Weights of a small audio captioner: encoder norm groupnorm.
Rows from block 4 of the text decoder, named by matrix and row number. Rows with one number belong to one attention dimension. Each number is 500 + 50 x the weight over its row's rms, rounded and kept within 0 to 999. All counts start at 0. Numbers have three digits each. After the name is the row's rms in percent of the matrix's.
# q: cross-attention query (decoder.blocks.4.cross_attn.q.weight, 128x128), inputs 0-127
# k: cross-attention key (decoder.blocks.4.cross_attn.k.weight, 128x288), inputs 0-95
q.28 091:500500500500527580500500500482500460500500500691500500603500500499500500500500500500774500500500500500500500611500428500500400405500500500500500481500500500600500500500500500500500500500500500423500500500500515493534500500500428500500500500500500434484368500667500500500500500606532500500480500500500500500500500425534599500470500500500500359500500500595501500500642500500500500500500
k.28 114:578500500407500500500500500500500565500500492500500504500500500500500500500500646500500500500559500500500500500515594500500500568500500500500500503500591482500500500491500665441445500500500500480500500500400500500500500500500407500500500523500500500500548633481496500544500500641496616502
q.29 123:554574500500500500500500500500453475500500299359500500500500500314500500500500500487496500535486488500522500455500427500500500500441500384500500500649500500500519623500500500500500548538500500500500500601532500500500500500500491500500469552500500500543621500500500500500480500554500567329434500500500557694500500451500397500500500500500500421500502500500509500500500500500387500500500
k.29 092:602500500638500500500500591500500500418500500500500500500403500500500500500500500529394500500500500500500500500380500500500500500500420500500485504500500393586317500500500500509599500500500500500500614500500500397500500500500458500500500460500500500553322500500390500500446500500500500500
q.30 105:500500500500749500589500500500500500472442500500434500505500484344500500500500500500500500500544500500500500500500500500500500562500500500500500512500500500500266527500500500500490500500426500627500548500500500500500500680500500500500500500500500500498500500562676500500500500500500500500500536500500486500552420500521440500500587500500500403500500483480500500373500500451500500616500
k.30 100:500500500653500500500500500560500500500500621500500500500500500500500500500500500500510500500522314460517529500169500500500592500500513500563500600500461500500536500500500500500500500500500556527624514500495452500480500524500500471500500500500500500330500500500500623500500500521500500500
q.31 105:500500500461500500500556500500500500500500500500500500423533500500562500500500500500434474500500365500500435500500500500500500500500500500618500408650500500500566526500622500500500500539711500500349500489500500500500376508500500500459607500500500500493500445500549500555500500500425500500500500500500500624500500500500482500591648352500548505663500500500500500500500500557500525500500
k.31 099:500457500439553500458514326508500500416500500500500500500566500500634500500464368574500500500500500500447337500500500500413500470531500500500500500500500583448500512500500500500440500500500500500500500500567534497408500500566433500532500452453500500500494500500373617569500236500436390500
q.32 092:500500649544500500481500500500538500500500500396500500440500557500500500500500500500529476500500351500500318500500500500421512500500412465556500500554500500500500609500346500500500500500564500500502690500500526500500435500382500531500500500500500630500500500457500444500500541500500500500500500500500500500500551500500500500500660500500500500500500500500426500658500583500500613500475
k.32 093:500500500500500500500500500542500500546500626477712500500500516500500423500500500500500500528500461500500380500500500449466500408500500500500500500547497500500500500494500500500500500581602564500500500500500559500539703500500649500454500500500532500500500310500500500500500500458500500500
q.33 094:500382453356500500444500500417500500522551500613500500348559591722500500500448500500500500500500500467500500542500500500548618368500500500500500500500500541500500389558500620500500500500546500500454617448500500500324500500559379500500500500500500500500500500541500515500500500500500411509500500500495437500500428500500500500464500500500500500500405500500500500500460500500500500459500
k.33 109:635500500550500621500500500303411500491504500500369500500411500500500500500500499500500393500664500500500500488500560500500500500458500500565618500500500522500521500500500500500500500500500500500500500500507500500500248500500451458547544490500500527500463500408500500500500500598500500500
q.34 124:500510500500500500500500500500500500500500500500500500589500500500500500500500500532500500500555500500500500540378500455500500500500592500574500500424500500500500358336500500500656500500435337494500403500481500440500573500500500607500642500470500500500534500500482500424371500500525500500334500500625500500500500683500500500500500500483500500500506433500441546500500500500452500500549
k.34 111:500538500510500537500500500423603580557500500500500500500500500500426500500500500500644500500500500500500550500394500500425500500500500500500500500500452500500500500500500500500490500565500500500500500500475500591500500500663500500500500548500474512500477500578500500500732500500500500500
q.35 147:466500500500432500563500500500500461500474434500604500500547461676500500500500500500452431500500500500500617500568452472544430464500500500548500500500458500500500621564500500518500500565517500565563424527476500500544440457500520500500500412500530500357500500441450500500500378500500586577500500500469500500403453476500603451346527545500592500500423500656500500500577500500564419520508
k.35 135:500500578500503405500500500500500500500500470500500517500500524506541500500541582565519547500500482472512577555475500500673593500500500500500500500456500555532500500500513464549500500562500638500568411500537541482527461500443500500511603500500528500641605500500555586516519596500500493610
q.36 102:500599372593448668500500500488393500491458500500572500500500500500520500500500500500500500500500693500500500480500500500500500500500500500500592500500500462500470500500587472500593500500500500500328500500500500500469500500500500500509621509500500605631500500500405500500480500500500478417500500500657500500500500625500500576500500500500500500385500500360500500500500500500500500500500
k.36 096:500500500542500500500500544489456500453500500500751500500500641365500500500500500500500500500500431501500500426500500500496500467432500500500550500500500500588500427456500533500500536500424500473500644500500427500500500500500500500630557687500500500500500500500533500500500500500423500480
q.37 130:500629759500500591500391500500500500500606391578500437500500500500500500500500500500605500572376500500500527500595500500500500555500515500500507654500500500500633482561500500414500500588500500500500564500420500500500490500495500492594496577499500500500561500500595540500500500500539500431503500499492622468500500407572500500500500500500500500500500500500500500540500500500500500500500
k.37 103:500500538500500500500500583500497500500500500575500500500455500500500356500500449371434644500500500500500500500500404500755500430500500500500596500411527500500500500543500500500639500500500500360500500500500543500500468652500786541601500533500500500521500500500500500500500500500500500500
q.38 107:633500500376379556436500500511422500500500500500500500500500552500360500500500500500385500500500595500500500500500500500500500548500500500493500500500419500500514588500500500500491500500500672500500500500508500597500500488500500529500592500567510345500500353330500500500500476500500500500589500657500400519500500590500500614500500500500500500500500500500500500500500500482500431500500
k.38 118:500500500500500511500500500552500500304500487500557451500506500552500500500500500500388497553500500500500441500500337500500500500500477500500523500421500404500500577500500500500500500500500472500500500500500500500500731500534332500500539500500500500530500500500500500500518500500500500467
q.39 137:542500500490484500402500500460500454469500500500444421500500500500500468500500380416500500500500500523500546500500500500500560500500500628500500500617500542500550529500595500500474626500563500461576428500500453500500393500548469569500500337500500662500646500421500500506500500500500534500500500500500483500588332506498500654411500500514500412500500500500555540533445500500520500500500
k.39 121:500500411491560500500500500500500522500500500500552498500500500500500500500500500500500707500500500513500476500455595500500500433500500500500500500500535420500500396500500500500500502500500432524500500500500500496430500500486215546500500500470500500500500500387500482436442500525500530500
q.40 112:399500500500500413500500500510729500544500500500540493502457538500500500500500500429500500500672500500500594500421500426500500494559500500500500500500500500500609500469418531485500466500500500500500544585500500500508393502500500488418500500500500500500420474696500500583515500500500500500500564488500500500500500500389500415500500500500563500609500408500500500459500500500500500500681
k.40 112:399500500500500500500489500439500500508500500491523500420500500386500500416500500500569382500500500500500521525453500523383500500500500500503500488542500500500484500500564602500500438500500435500534540500500500500500690494583500426504500349500500500425393500414622500493476500624500500500
q.41 114:635500500500500500489446583500500500597491500500500453500500500513500500445500500500500556500537449596500477500404513500500644500500462528500602401500551500487500500500621500500500530583468500500600500500500645500651500500555500500583405500556500502500450500605500500500500590510354500582543500466500500445500574391500500500500500500500509450500500574602539500500591434500500493500500
k.41 069:500506500500390532500500500500500500500500500556545500473545500500500500500500500500500500540408500543500579500500500500500500500500500500500500500500500500500500515327500562500500500500500500500500500500500476500500199409690500500500500324430500500500500500595500500500500500617373500500
q.42 126:380500500500530500500500512421500648500500500434500500500500479507500379500500500500500436500500552500500500506490500500500500502585500446601628500567500500609516575429500500500500382500500502615500500433526500500500538500500500374500500543353567500500444414378500500500550500500488500449623500500567405500500575500500500500496500500414537500483500500552606539365500525500500500500500
k.42 113:500500500500500546500500363500619348500500565500500461500500679487500562500500500500500500500500500500647500475445343500500500437500500500500500500500500500580500500573500467500500500500500500556500550500500500500500313573500466500500500500400467500440500474500525449500500500397463364500
q.43 144:571553500500610468500516460500500500475500500500500500500500500500493611500500500520500450500322500500500500500500500500500504522607651500439500500500500479392500414500399500483500545500441489491656470500500500500500500500544480500500416671511500474546500500500500500500432500523482464558500500527500500436500702500500500500500500541505500500440500428442317500513500500500500571500500
k.43 103:500491494500500500569500500500503500500500458500500500500500500500329500500500500500500500500500500343500587500501500500500483500612500500449450500479514479568500500541500500500500500500500500500527500500500513500500500500500675479500500490500500500500421527500447500500500500500500500500
q.44 089:428443500500500500598500500500500500500500500500512500500444500500341500500500500500500500500511511500351500500500500500500500520500500500500500500500391500500500572500533500500575500283603500500521500500702500500588500500500500500500500500500500500558458500500500592500500500500500447500500500500500429500543501500564500500653463425500500500500500500500500409500364500500533500449321
k.44 100:500501500581500554500500500588500500459500476500500500500500500500500500500500500500500500500500500500500500500500500471500500500500500500500500500500500562500411459500500639500422500500417500551484602500500500454578307500500500418534500436500500500500500500500500467500500500565500500500
q.45 129:500500500500601500500500500500500610500500500500500500562500500538500523500500500500500500477500500500500500550500500488500500608382500627500500500473500500500500500500497353500500500500500500500420500500500532554500500500483500781500542500500502500500500500500473500500500567737500545500500500582500500500356492547532500500500500500565388500500500500550580500500466500500500389500500
k.45 074:500409500500500617500500463522500500500500500500500500500353500372500514500500500500500500500500531472500500500488500576500500500500571500500444500500522551500500500539500500437496600500500500500500585500500582500500500500500566500473500500500500500500500500500500500500500500500527500500
q.46 098:572548500610423500528500500500460500500628500500564455407500500500478451500500500500242509500500423583496486500452542404500500500500558500532500500443500500500500500500559500450500564500500500500649500500500500617500500434500500500500500500500479500500500526500543500500500500500500500500500500500500549723500511500500500514500500500404328500395500500500500539500500500500526500500500
k.46 099:460500500500500419471500500500669676500500500500552500500463500563500500463500500500465500500500500578500500500500500500500500500419500500312500500500500500500529500459418500500500500511500500500500500500584500500500416500415500523362497500411500500500500524500500500500500500323477492438
q.47 114:500500407483500500500500387499500500500413500500523692500411500500500500500500500500500500500500500476500500500504500500500500500398500500500500467500434500420500500500290503500500500500500537685500500500500552500452500472500500377621500500500500500500500500500500500500500500507500278500500500586476500500486607624500581500500500500560420529531500500500500494500545500500451500507500
k.47 116:449500500500500496500500500500500312436456500500500500500472448561482500485500500500500500500500500500500484500500500500500510792500500500500500508489443500500500535577500500500500500527500485500500500500500573507552500500534500370500384500500567500550500500639500500500545500500500626500
q.48 105:429500481500500612500500500500500500500500500500500500581500500633412500500490500500422500500500538500635500500411500500500500500500500500500500500500500500500500500489499500595500500500448500500500500394500544466500500500500563500500500500500500500500500315412535500302520500500500500500500394500330500500500590500429500500500377561500500500500465500610341460500500500500500500500606
k.48 092:491500500500500553500500500500500500543500563500500500500500500476478500500500500500500500516500500500500500500500600500500708500500500500684500500500500408500500500500500500540500500329500622500500500500500500500500500500500654500500500474500500401500500426553500500500500500545500389500
q.49 084:500500500433469455500500500500500500500500500500500500344480500594500500470500500500316490500500500500500500500500500500500500500500500553500500500500344500500500500348462673500500500500500500435500500500500574576528500452445500500500500500322609505429511500541527500500500531500500500500500500500500500500429500500652500586500560500500500500500500586309500500517500500471500500433500
k.49 102:500519500500500500448500362500475500709500500522500500500488500546500500439500500506409500436500483500356387403500513597500500500500478500490500695500500500500487500452500405500500464500444500500500397500536500500500500500500500500500480500500500500500500500500409500440313500500500657500
q.50 075:500500458500500500500500493500563500500393527500500500540500500500500500500500474500500500500500500500500500500500515425500441500500500500500500500500500500500500500500500500487500500500500500524500500500500500500495500500500824523500500500640500500500455500500412372500500500500500484500500500500500500500500353500443479500500500500500500445500500500500500500500538500500436500500178
k.50 080:517596500500496500500500403500463500500500500500500500500499424500500500469500495500577608500629500474500640500500478613500500363500714500500540453440500500490500521500500500500500500500500500500500408500500615500500500353500477500539500342500500500500500500589500348500500500500500500500
q.51 112:500500488500434506500500500458500500500592500500459500327500500500429488630500672500500423599500511500486500500500500500500554411500500500500500515500500500500500500500500516427500420500500500483461500742500406500500500415500559500500500627491571390381537500488500500543500500546500500500500500541500500500500500525547500500500478500680500500500514500557500576500500500443500500500500
k.51 105:500500500500500500500500563500500500465500535388500667500464500500499514500500554500500500500500500500500500500500500500354488500566397500500500500500500500500500500500425450500500499500500500500500500436420400500500500500518500500500500500500500457661575500500500500500500342500500746381
q.52 118:500500510555500500500500500500500500367500500500500500500432500408500500500500500500500500469500485413500500500500500500492500500440419500592573481418500733500500500500641500500530500500500411500469500500563500500557500500500500500542500500582500500495569571493583323500468432529500518578508500500500500500500326500500500500500500500516500500500500520500544500617500500500483512500697
k.52 110:500500353500500602402500500500484485500505500393540500466500500500500500460500614500500541500315500500500500500522500476500439510500558500500500408500500500500500594500500500500500545544518436500500500511500500500402500500511500478500500548398569500500500434497337500500500500554500500676
q.53 095:583500500500500500500500500500500460461500500500500500500500500500500500500500466500500500500500460500518500500500500457500500500500500500500470500520500500500500500500500538500500588462500558500483500418667500500500500519500599523500500384500500500795441500421500524500500500271500500500500500504500500500453500468437500425500545500500670405500500501627586500438500500474500500500500
k.53 093:432500526500332501500500482500500500305500500500500500500500500500434500500500566500500500500475500439500467529277609500500500500404523500500500500423500500552611673500500500500500500500500567500500500548433500565500500500500701500500500485500390500518584420500498487500500500500450381500
q.54 094:500500411500500500406566448500464500398500500500500500478500500654500500500500500500500500524500500348500500500500500394500500500500500403538500617500500500455500500453493500500500500500456441416776500500500500458606500608381495500500601500500500500500545500500500530500500500607500500500500500511536573636500500500486500538500537500500500500500462591500500500550500506500436500500500
k.54 107:418500500500500500500572494500500500500500500347623500500501500500505500500500500457444446500565449500500500500500491566500500500435500500500500500363500414509500500500686500425575500500500500500500500500635500500500500500451401500500500410500500491414500500500522293458500470500500500500
q.55 093:500500500425500500500500422500500500500474500500566500500500500500500500500556500611500617490500500500500404500510640500500464500500500500500500500500350500500444500500500500500500515500500500466500500535500236500500500500484500586395500510500500500500500403500671675500500500519614616444500500500500500500461500399500500428500500500508500500500500500500474500500500403500500516514500
k.55 102:500523500500500500460500466500500500299500500608553500500511500500500500500674500500500693551500500500500500500500500500475500602500522500549500500500504376547500500500452500396500500500500500500500500500500500500627500500500500500551500500500500500500500500500594500408500499385500500500
q.56 101:500500500465500500500500500500500500644500500500500500509500358500500447545500500500500500500500500500538500470500500500500280462500500500500500500571500500654500508500500500500500500372500500500500500512682500500548500373500610500500500417384417500505500500500500500500500500500500500500500683500500500500500500500500500500500500500449403480511541416500500500574500553620438500444500
k.56 102:566500500543500500500667500500600500500422500542500434500500500500500509500500500500500417500500500500500500500648500567500500599500500500584603500500500500663579500500500500500526500673500500500500532500500718500500500600474500500474500507500500669444500500500500500500514424546500396500
q.57 110:500500612500409500500630500500371398500500487387500500500500500542500500500500415500500504616500500500500500500671478500500500500500500500500500559500500500500407500550500535500660436500454500500500500500500500416500568500500500500500454500500391500500495500500500500500507425500500488500500500500518500579500500503500334500367500528500500441500608500500449559500500500416382556500385
k.57 105:695500500500544500511500545505500693500500500500500456500511555500500406500701500500500500500500680500540382500500500500457500500500649500500500500500500596500502500500500500500500500500500434534500500506586500500476500571500500500500500459500500500500417500438500500500500500500500480500
q.58 078:500500500500445500500514500471575500500500397664500500500500500500598464440500500500500348435500500484500500586500500500500458500500500500500427341500500500521500500459500500397500500500372500490500500500500500500500500500554500500500500500500500500500520500500382500500387500497500520585413500438500500500573500500500500500500500500492500500500500796500500500479435500509500500622500
k.58 080:500563500500500500500497707550500551500500392500500500485500500626500611500500500500500500500550500486500500500500500500500500500500572500500478500500500500492500500748500500500500500500500500496500500500500592500500500500510500500500500499500500500500581500500472500523471500500486500500
q.59 067:500500578479500500500500484500500500500500500500397500500500604500500557500477500500500500500500500500386500500500500613500500500500500350500500500377500739500500500500500500500500500495500500500302500500500500500500500573408340500500500500500500526500500412500500500631500500500500500543500517500500500500500500500500500500500500521500500500500374422500500469500500617394500500391481
k.59 101:500500500500500494500500500500500500564315500632486473517592422500570500434500500500477543500500628647674500500500500500500500500593500500461500500501500576500500434500500500523500347500500500500319500417500572500500373500407500500582467500500500402500483500500669500500500500500422500500
q.60 084:500500509684500500500500529371500576471500500592500500500500527432500500500500500500405500500454598500621500500500550500500500500500500500500500500500565405580638612433500500500500500500500500500500500500500500500500607500500500500500500500500371500500509500500500551544500500500500620500500500449509500500500500416500500500500500500500500500500500471500500486500500537500500500500809
k.60 100:489500500500610500500500500500496500500500500500442500500500485500288500500500500500500500500500500500500469500500500378581500518500500500500500500500500500500500500500500500500296500475500479500500500474500445356500458500479500500500500576500500500500465530500500554500500500500500500500
q.61 099:500577500500500616500500532500500541490500500500500500500368500500500454500494500500589500500500393500500500361235500500500500500500500500500500500438500542500500500596531500500500500500500470500500500500500500605455500500500500413500500500500500500520500500500500500500500500500500533500500489452535499500393500653500500492500680500500500519500500500500500720500500399500500500513500
k.61 080:500447536500500500500500500500500291500500463500500500456500636564481500500560500500487500500500500591500500361500382500593500500500354500500558489500500465500557500500500577500503500535500500340500500500500500500500500396500500500500500500500500500367500500500500500500500500500500500500
q.62 085:440579500605467500626470663582500500500500500500500500515500500295586500500500500545500541530500500500500500568500544282500552644500500500500500500500500500500500522500451500608511500500500371500500500546500500500500574500500500500500500641593583500477500522476500542500401500500572500500500500500407500500500498442500500500503484500500527500500500500500463405500500504500500500485500
k.62 097:484492500500500500455590699500500396500500500500328296500500452500500500500500500500500500500500347392500500500500539354500423500500636500500500500500525569500500500500500500500500451493500375500500500500500500500587500500500500500500500489500536500500443500500500500503500500500500500500
q.63 091:464500500500500495500500390500500633500318593500500607500500500500399500578500500500500500603500500500500500500500311500500500500500498500500500388474552480500500500482435500500500500500668500500500647500500500500597500537500493623500500595436500500500500517500500500500500500601449355500500524507500500500500601500500500500500500564500500437408500500500500500500454500500500500500500
k.63 104:500497500500500500466526500500500500604500500500565500527500500500500500500500585500500464500500376500500500500515500520500500500500544500500475500516513500500483247500500540500566375463500323500595500500500426525488500500500587500499500680500471476500500582500500500500500521500412500318
q.64 065:500500369500500500500500500500443350500500500500531500500500500599500500500474500500423500500500500500589500500500500500500500500585500644500500500364500500589500470500613500500438500500500500500500500500574500500500668500405500500500500500500500549564500500520500500500500500500500500500500500500500500500600708500500500293500500416460500500500486500638500421500500500500500500500500
k.64 093:500500500500500500500529500559516559500500500573500500500500458500500500500500500500500500500548500500500522500603500456500635500500627500435500500570500500458500500500500500500500438466515406455500500500503531500564695500500561598500500500500449500500500500500510682500550500500500500450
q.65 109:500500500427500500518500500500500500526500561500500500500500500500500500500414358711500500500500500399500532439500500500626527500500500500532546591510500500500407500500500500539345500500615500500500500500500500500500500500500433500500452460500531500500547500500574500500535500477500500500500505635460500500500467500500296484500500500500500500500468583500500500497500260500500500500500
k.65 096:593500500500500500500500500500500500500500500500509500500500500500500500500500565543500500450678500500500500500500480500500561500500500500500500500360500500500500500500500500500516504500434560500500554500517500500607500500625500500503500500500524500500500471500500500500508589558500489500
q.66 097:637561500500477500500500500335500500500500579500500500543500500534563500500512617500500500500500500500500500500639500347500523500500521500500526500641567500500540500633500500500500500500500500416500506500433417500500500500500659500500401500554408500455552726500527552500500500500500500500500437500500486500500500500500500500500500500500500500456500500500581500500500500500500632500500
k.66 086:500500500500534500422500442500448500500500500500500500500500500581414482338500500500500500500500500608500500500500500351500510500525403500521500440559500441500500500344500500500485500500500500500500500530500500577500500500500500498500500587440500500500500500500500500464500500500500500496
q.67 093:500500500500555500500500491500500500500396519571500398673500500286500500403610552500500500438500500500608500500500500500500500500500500500500500595500500500500500500500500500500500500264500500500580500495416500500500500500521500500500472500550500500500500500518500478500500428500500500500500500500500500500500500500500500500500475430476500591421500500500500569500500611500716500453500
k.67 105:500430407618635499500500452500664500500500500481500500500444350550296500469500500500609523500500500500500500500500500438451500500524671500360392500500551560500500500500500380500500500479500500500500500471571500500537513469500500500457500500580500431500454500500500474500500500500500500500
q.68 116:500500430531500500472500519500500500500500408500500500500500500500500599500500458500500500500500500500500488505525288500500500500500500527678622492500584500500500606500500500466500500545500500500500545500500424500500524397581500500500537500500500578500500438500500500500500500500495485499500554500627269500697500500500500477415500475500500553500500500392473500500536500439500500458500
k.68 113:500528500495491500500500500500517231500500500500473532446493500500500500500500500500436500436500500500500500500500603500500500500500500478476480500507502607500500500500500500500289500500500500500500707500503485500500500503500500525493589500500500500500500500500500500500500500500527500500
q.69 073:500500563500500500500500575500431500500500500500467500500500500500500500410581577482500500500609475500500500500500500500500500517441500500500500601500500564500500534500500500500345525500500603500500500519500686500500500500517500500500500500500500500431500500460500500512500500500500500500500500500644663500500500379500500629500500500500500500500500385334500268500500500500500500461512
k.69 102:500500623500500500492418500470411500500481394613500500464500500533555500500500500500282338500500429500500654411500506500500500500592500500500611500326500500440500500500500511500500500500500500500500500554500500500500500500500500500500416500512500500500514452500500500500524500500532500536
q.70 121:500500500500500500500503500500551500500500500500500500500500382446500500500500375500500460500500500338500500436500579500513500500500500500500531563567615493500500314500536500373556500500679500500569500500533500506500408500500500500500500508457500347394500500500442500500500430412500500500500598500500584445500500500504500500500523500475500424363599500500500500500500566500413500500546
k.70 115:500500384500500545500500500500442500521500441500500500500525500500500512484500500500500500500500288453500500500416500500514508498529500500634500500500573500500500500500571557500606500456500665500475500500500504500500500500500434500500500500500636500500520500500500500500500362487500500445
q.71 081:500337500500500426500500500496500500500500500500500500500500500500500500500557500500466281363470500384500500500519500500500500500500500554390445500390500531500500500458500557500607578500629500500500500440500490500500500500500500494500500500500500500500500500386500500500500373605500500614500500500500500500500588500406500500526500589500509466500500500519413680500500588500500500500500
k.71 092:453499500477500500500500500500533500555500500500500445500500500481500500500500500500500500500500636500500401500500500500500500452500545500410500500500311563500500500500500519500500500500445639500465500500666642500401500500500472542500540691500436500500500500500500500500500489500500500500
q.72 114:474500500460605500500500512500488580504365427516500500500500500500500500304419596512500326500574500500500356500500500500582500421500500500500500500500500500500500500412731500478500500500500500500500591500500500662596500500500516500541500430452500500500500500500484500500500500500500500500500500483457500435500500500556500500441463500459496500500500647500500499500500500500500500500500
k.72 081:500500500480535500494509500500306500500500500551500500500500500500500500500500500500500500500623500500500454500500500500500500500531500500287500500500660500500500500367562500499500577500500500480500500500500500500500500443500492500500511500500500500500500500500500598500444500522500448500
q.73 113:500286500500466455500500690500500586500500500517500500561425500478500500500283500534500500503500500500500500500500500500500434500500500563518500500497500500500500500500500500500500477500500419500518500560527500594500540502500500500500500500500560500500500500600500500500500500500500500500500500383464403500421500482500486500436500500319500500500500500500500500500500500276500500500415
k.73 137:421580500480500495500500500529500500458500500580500542500560500500500529500422504500327500500500565500500500500598516508500448500500500500500412500481431609500500500500500500563500596500500500552500500500500587500500635500500569500478500500500500500651500500500500500507500500594500500500
q.74 104:500500500500470500500500500500500500500422500503656500500500487517500500489500500500394500500500500625500500500500248500523500500500386500609500500500500500422500500500500500500500500500500500500500510500500647500500500574500500500517500511531500500500500500500500500582500500500500500592500500500500500599499500534377500500500436500592500500500500500500500337500500500491315348500500
k.74 106:404513500500500500500398500500500504500500500500500500461488476442500449500503500507500500500500500500500474500487500500439457500500500500650500500500692500500500500500500395500487474500500500500500377500500500500500537491500500500501500500500424500500500500500301500500500500524483500500
q.75 073:500500500500500304500476500500500417500500500500500500449500500500500581389500500500500525500566500500500500500500500500500500500500500594500389500541739500500500500500500498404500500565663500500500350500500500424500500500438500500500500500500500500500500500349500500382500500500500500500500500500569441500500414500673500610500500500500500500500500500500500498529500500500500500500500
k.75 087:500500500500500500500500500500419500500500541500500500500500500500500500500500541654500500500500500500500500500438500478702596472500500500625568500500521518500500587521500500593500657500500500500428500500500500488500500500500686500500500500500500500400500500500526244500500409500500500500
q.76 082:500500506500500500500408500544500500500500500500500425500500500559500500500444435500500500500500500500500477500500512681500500500475500463500500575500500500500500446500500500500500500500500367500238547500564500350500500500500500599500500500500500500500445500496604579500500500500500500530500500488500500422610482500555500507474500479500500500500500500500354500733500500500500500500569
k.76 079:500500389500483500500500500500500500557500500500500500500500500544500500500500500500387500500500500478500500500500500605500500500500500500687500367500366500480500500500500500500500544500406500554500500500500500500500500582500580489407500500500500416500353500500541671500500500496500500500
q.77 098:540500500500500500500500500500500500500588500500500597605504500500500500500541500500500497500500473500500500485500500479500500500500470500500500500500500500500500500500500500500500500500351500436476510500500500500495473500434463545596317500453445500500500500500222463500500500500500500517500500500500500500359384500500500500500500500500500500644500431500500500500500402680500500348500
k.77 079:500500500500500722500500500500500500500500576500500462500311500500500489500500427419500500500500500378500500603367609479500500500500500500573412500500500558500500500500500539528334500500500500519475498500324500500500500500500500500500500500500500500500500500500500500500500500500500431500
q.78 082:293500500500432500471666500500476506500500500500500500500500500347500622500500500656500500500561500500500470500453537500500500500435500500500500500500500500635566500320455500554500500500500500500500500500500500500500570500500372445500500500500591500550500500602500451500500436490500500500500500505426500511500500500500500500500500602500500500500500500500500500500500372425364500500500
k.78 105:500500599500500500500500500500500551500500550500417573500500362408500500500500500500625500500597500500487513500519500501500500610500500500500479482614500498500591591500500500500500587500500554500500390500550500641500500481534500501587502500500617492500500536500500500500562500489500597500
q.79 109:500500444500513593500500500500500500432500500470500500500500500500500459637500524590500500630459562500389459500500579500423414520500607536500500500659500481500500500500372500534640500487731500500500500500500500401523527500500500500500500463500500500500500500500359500500500500500500451516372428500500500437500500500500452653471500500500500500500475500500500500500500500500500485500500
k.79 107:500399500434500436500500455506500500500500500500500500500500500521500500525500500442500500494500500500500500500545395444435500500500500500613500500421507558500465500478500500577500500500500500468500412427500500415500487500500251500500500500500500500500500500500310500500536500500457500500
q.80 120:622500402412500561500500500500500500500561500500500458456500500500500500500500500500500459576500398500439500500521500500628500500500500453500500500500413707500500500500510500500500500500500500500500500500500485540583500500617500500500500485539500500500696500500475397500367500500500500431500641500500572500500327500500500500483500500500456500500500614500505500498500500500500587500392
k.80 095:449518500500500500500500360500500500500500500500479565500510500500500500584500653500500500500500500500445500500344500547500448500559500500500500500500536494500500500598500450500500500500500500500500500500500520500500500500500500500568500500500500500500500673500560616500500500500500409500
q.81 087:500500500500500528500500500500500500500500588500500555500255500500500500425500500415500500500500500640500490399500591500500500507535555500500500424495500500500500450569500524375500361500427472500500500404500500500500500500476500500523500500500522399500500500500642500500500500452500500500500282592500500500500566419500500500500500550522532500500500500500655500500500500500500500500500
k.81 095:500500518500500426500488662500500482500614524500500723495479500500500500512500500510500327596460642500521383500500500500500500500380500500500500500500500500500500500500500500500500500500500500500500500500500500636500500500441500500500500500645500500500457500500500500500530500500500721500
q.82 116:538407500500500500500500481500500494500500590500500500500500486512500520500500401500500484500510500542500500500445542556500500500500500500500498500500500500647355500500500500500500544500500500500500500500255500500456403544500500500500500415500500500657388500500595547591500500500608500500500500500351500500500458506500500410537643500500500574539455631500500500566500500528500500450500
k.82 099:500500607500500420575606550500544500500500534500500557500500500490500500500500500500500500509500500500500500299500500500500500491490430500500584500500545502500500651500500500500500566500428500500500500500500500526500500500477597500500500534518500500286500500500500500500500500500688500500
q.83 112:500500500500500500515500500500435500500500500513500500475500665500352543500500537500419500500370585500500500645368500565445500331440500460500500500500500530500500500500543500500500377500456500500454500500558500442481500500460500468500330500500500500500500517459500500414500500500500500500500500463627494500500500634500574586500500524449500500446500500508434605558500500500526500564435
k.83 099:617534500490500500550500502500500569500500500705500510500500500613500552500535500500500652500500500500500500500492480674500323500500575500500500500500500500500500500393500500500500500599500500462500362500500500481500500395500500500500500500500500500500500505500500500500428500500449478500
q.84 103:463500500500500500500500738500368500500542500500500500500500500441500500456447500500451500425500500500500500500500491518500500500500500500500534500467500500500500500500500476500500500481598500502500500500488613520500500500500500500500500500500500500566326500500500500500500500500500500500500500391500500380500663597737500500455500500424532500632500500500435500500631500500504500500500
k.84 090:433500474500500451500500510500559500500500500500500500500500500500500500500500500500604500500500553500500500270500500465500628500500500500511500500464500549500500500500389500500295410500410382410599500585500500491500391500564402500500500500475453500500578500500500500695500505500504572500
q.85 115:500628500441500500482500500500500500500500500500654492500500500500500519500500500533541500466525612500598500500514533500500500500500487500723500435399586482500500507500500500518500500500538559482429487500622500569516500500500500500500500568500407500500500514500500500500500422479500356507552500500500648500633561500424500500500431500686500500500500500543500570500500500500500500500576
k.85 111:500500698500500500500500500552500408554500500388500500450500500500500500518500342621500500500447483500500500675500500500479500560511500500591423500491626500480500500578517500500500500513500341500500500500500500500500500500500296500500552500492500498500472474500500500500455534556585500500
q.86 106:500500500500500500500391494500500500500500500500535478318500500500500567557500500500634500522383438500500500500500500500543500500500500500500500404500500472500500500379500500500500500500623500541500420500503500500405500500500500295469500607416550500452513467500500629500500500500500500524500500613500500431435500499500500434500514500500500500658500500578500500599500500500500500629548
k.86 114:500500488500500500500500500500411483500500421500500387514507500500500474500414500500443500500452500525500500466500500430500417500598500500517500500500500500500500500438500500500500500457500441500500554500500281500500460500510500424500500514500524500500508500500500500517500500537527676500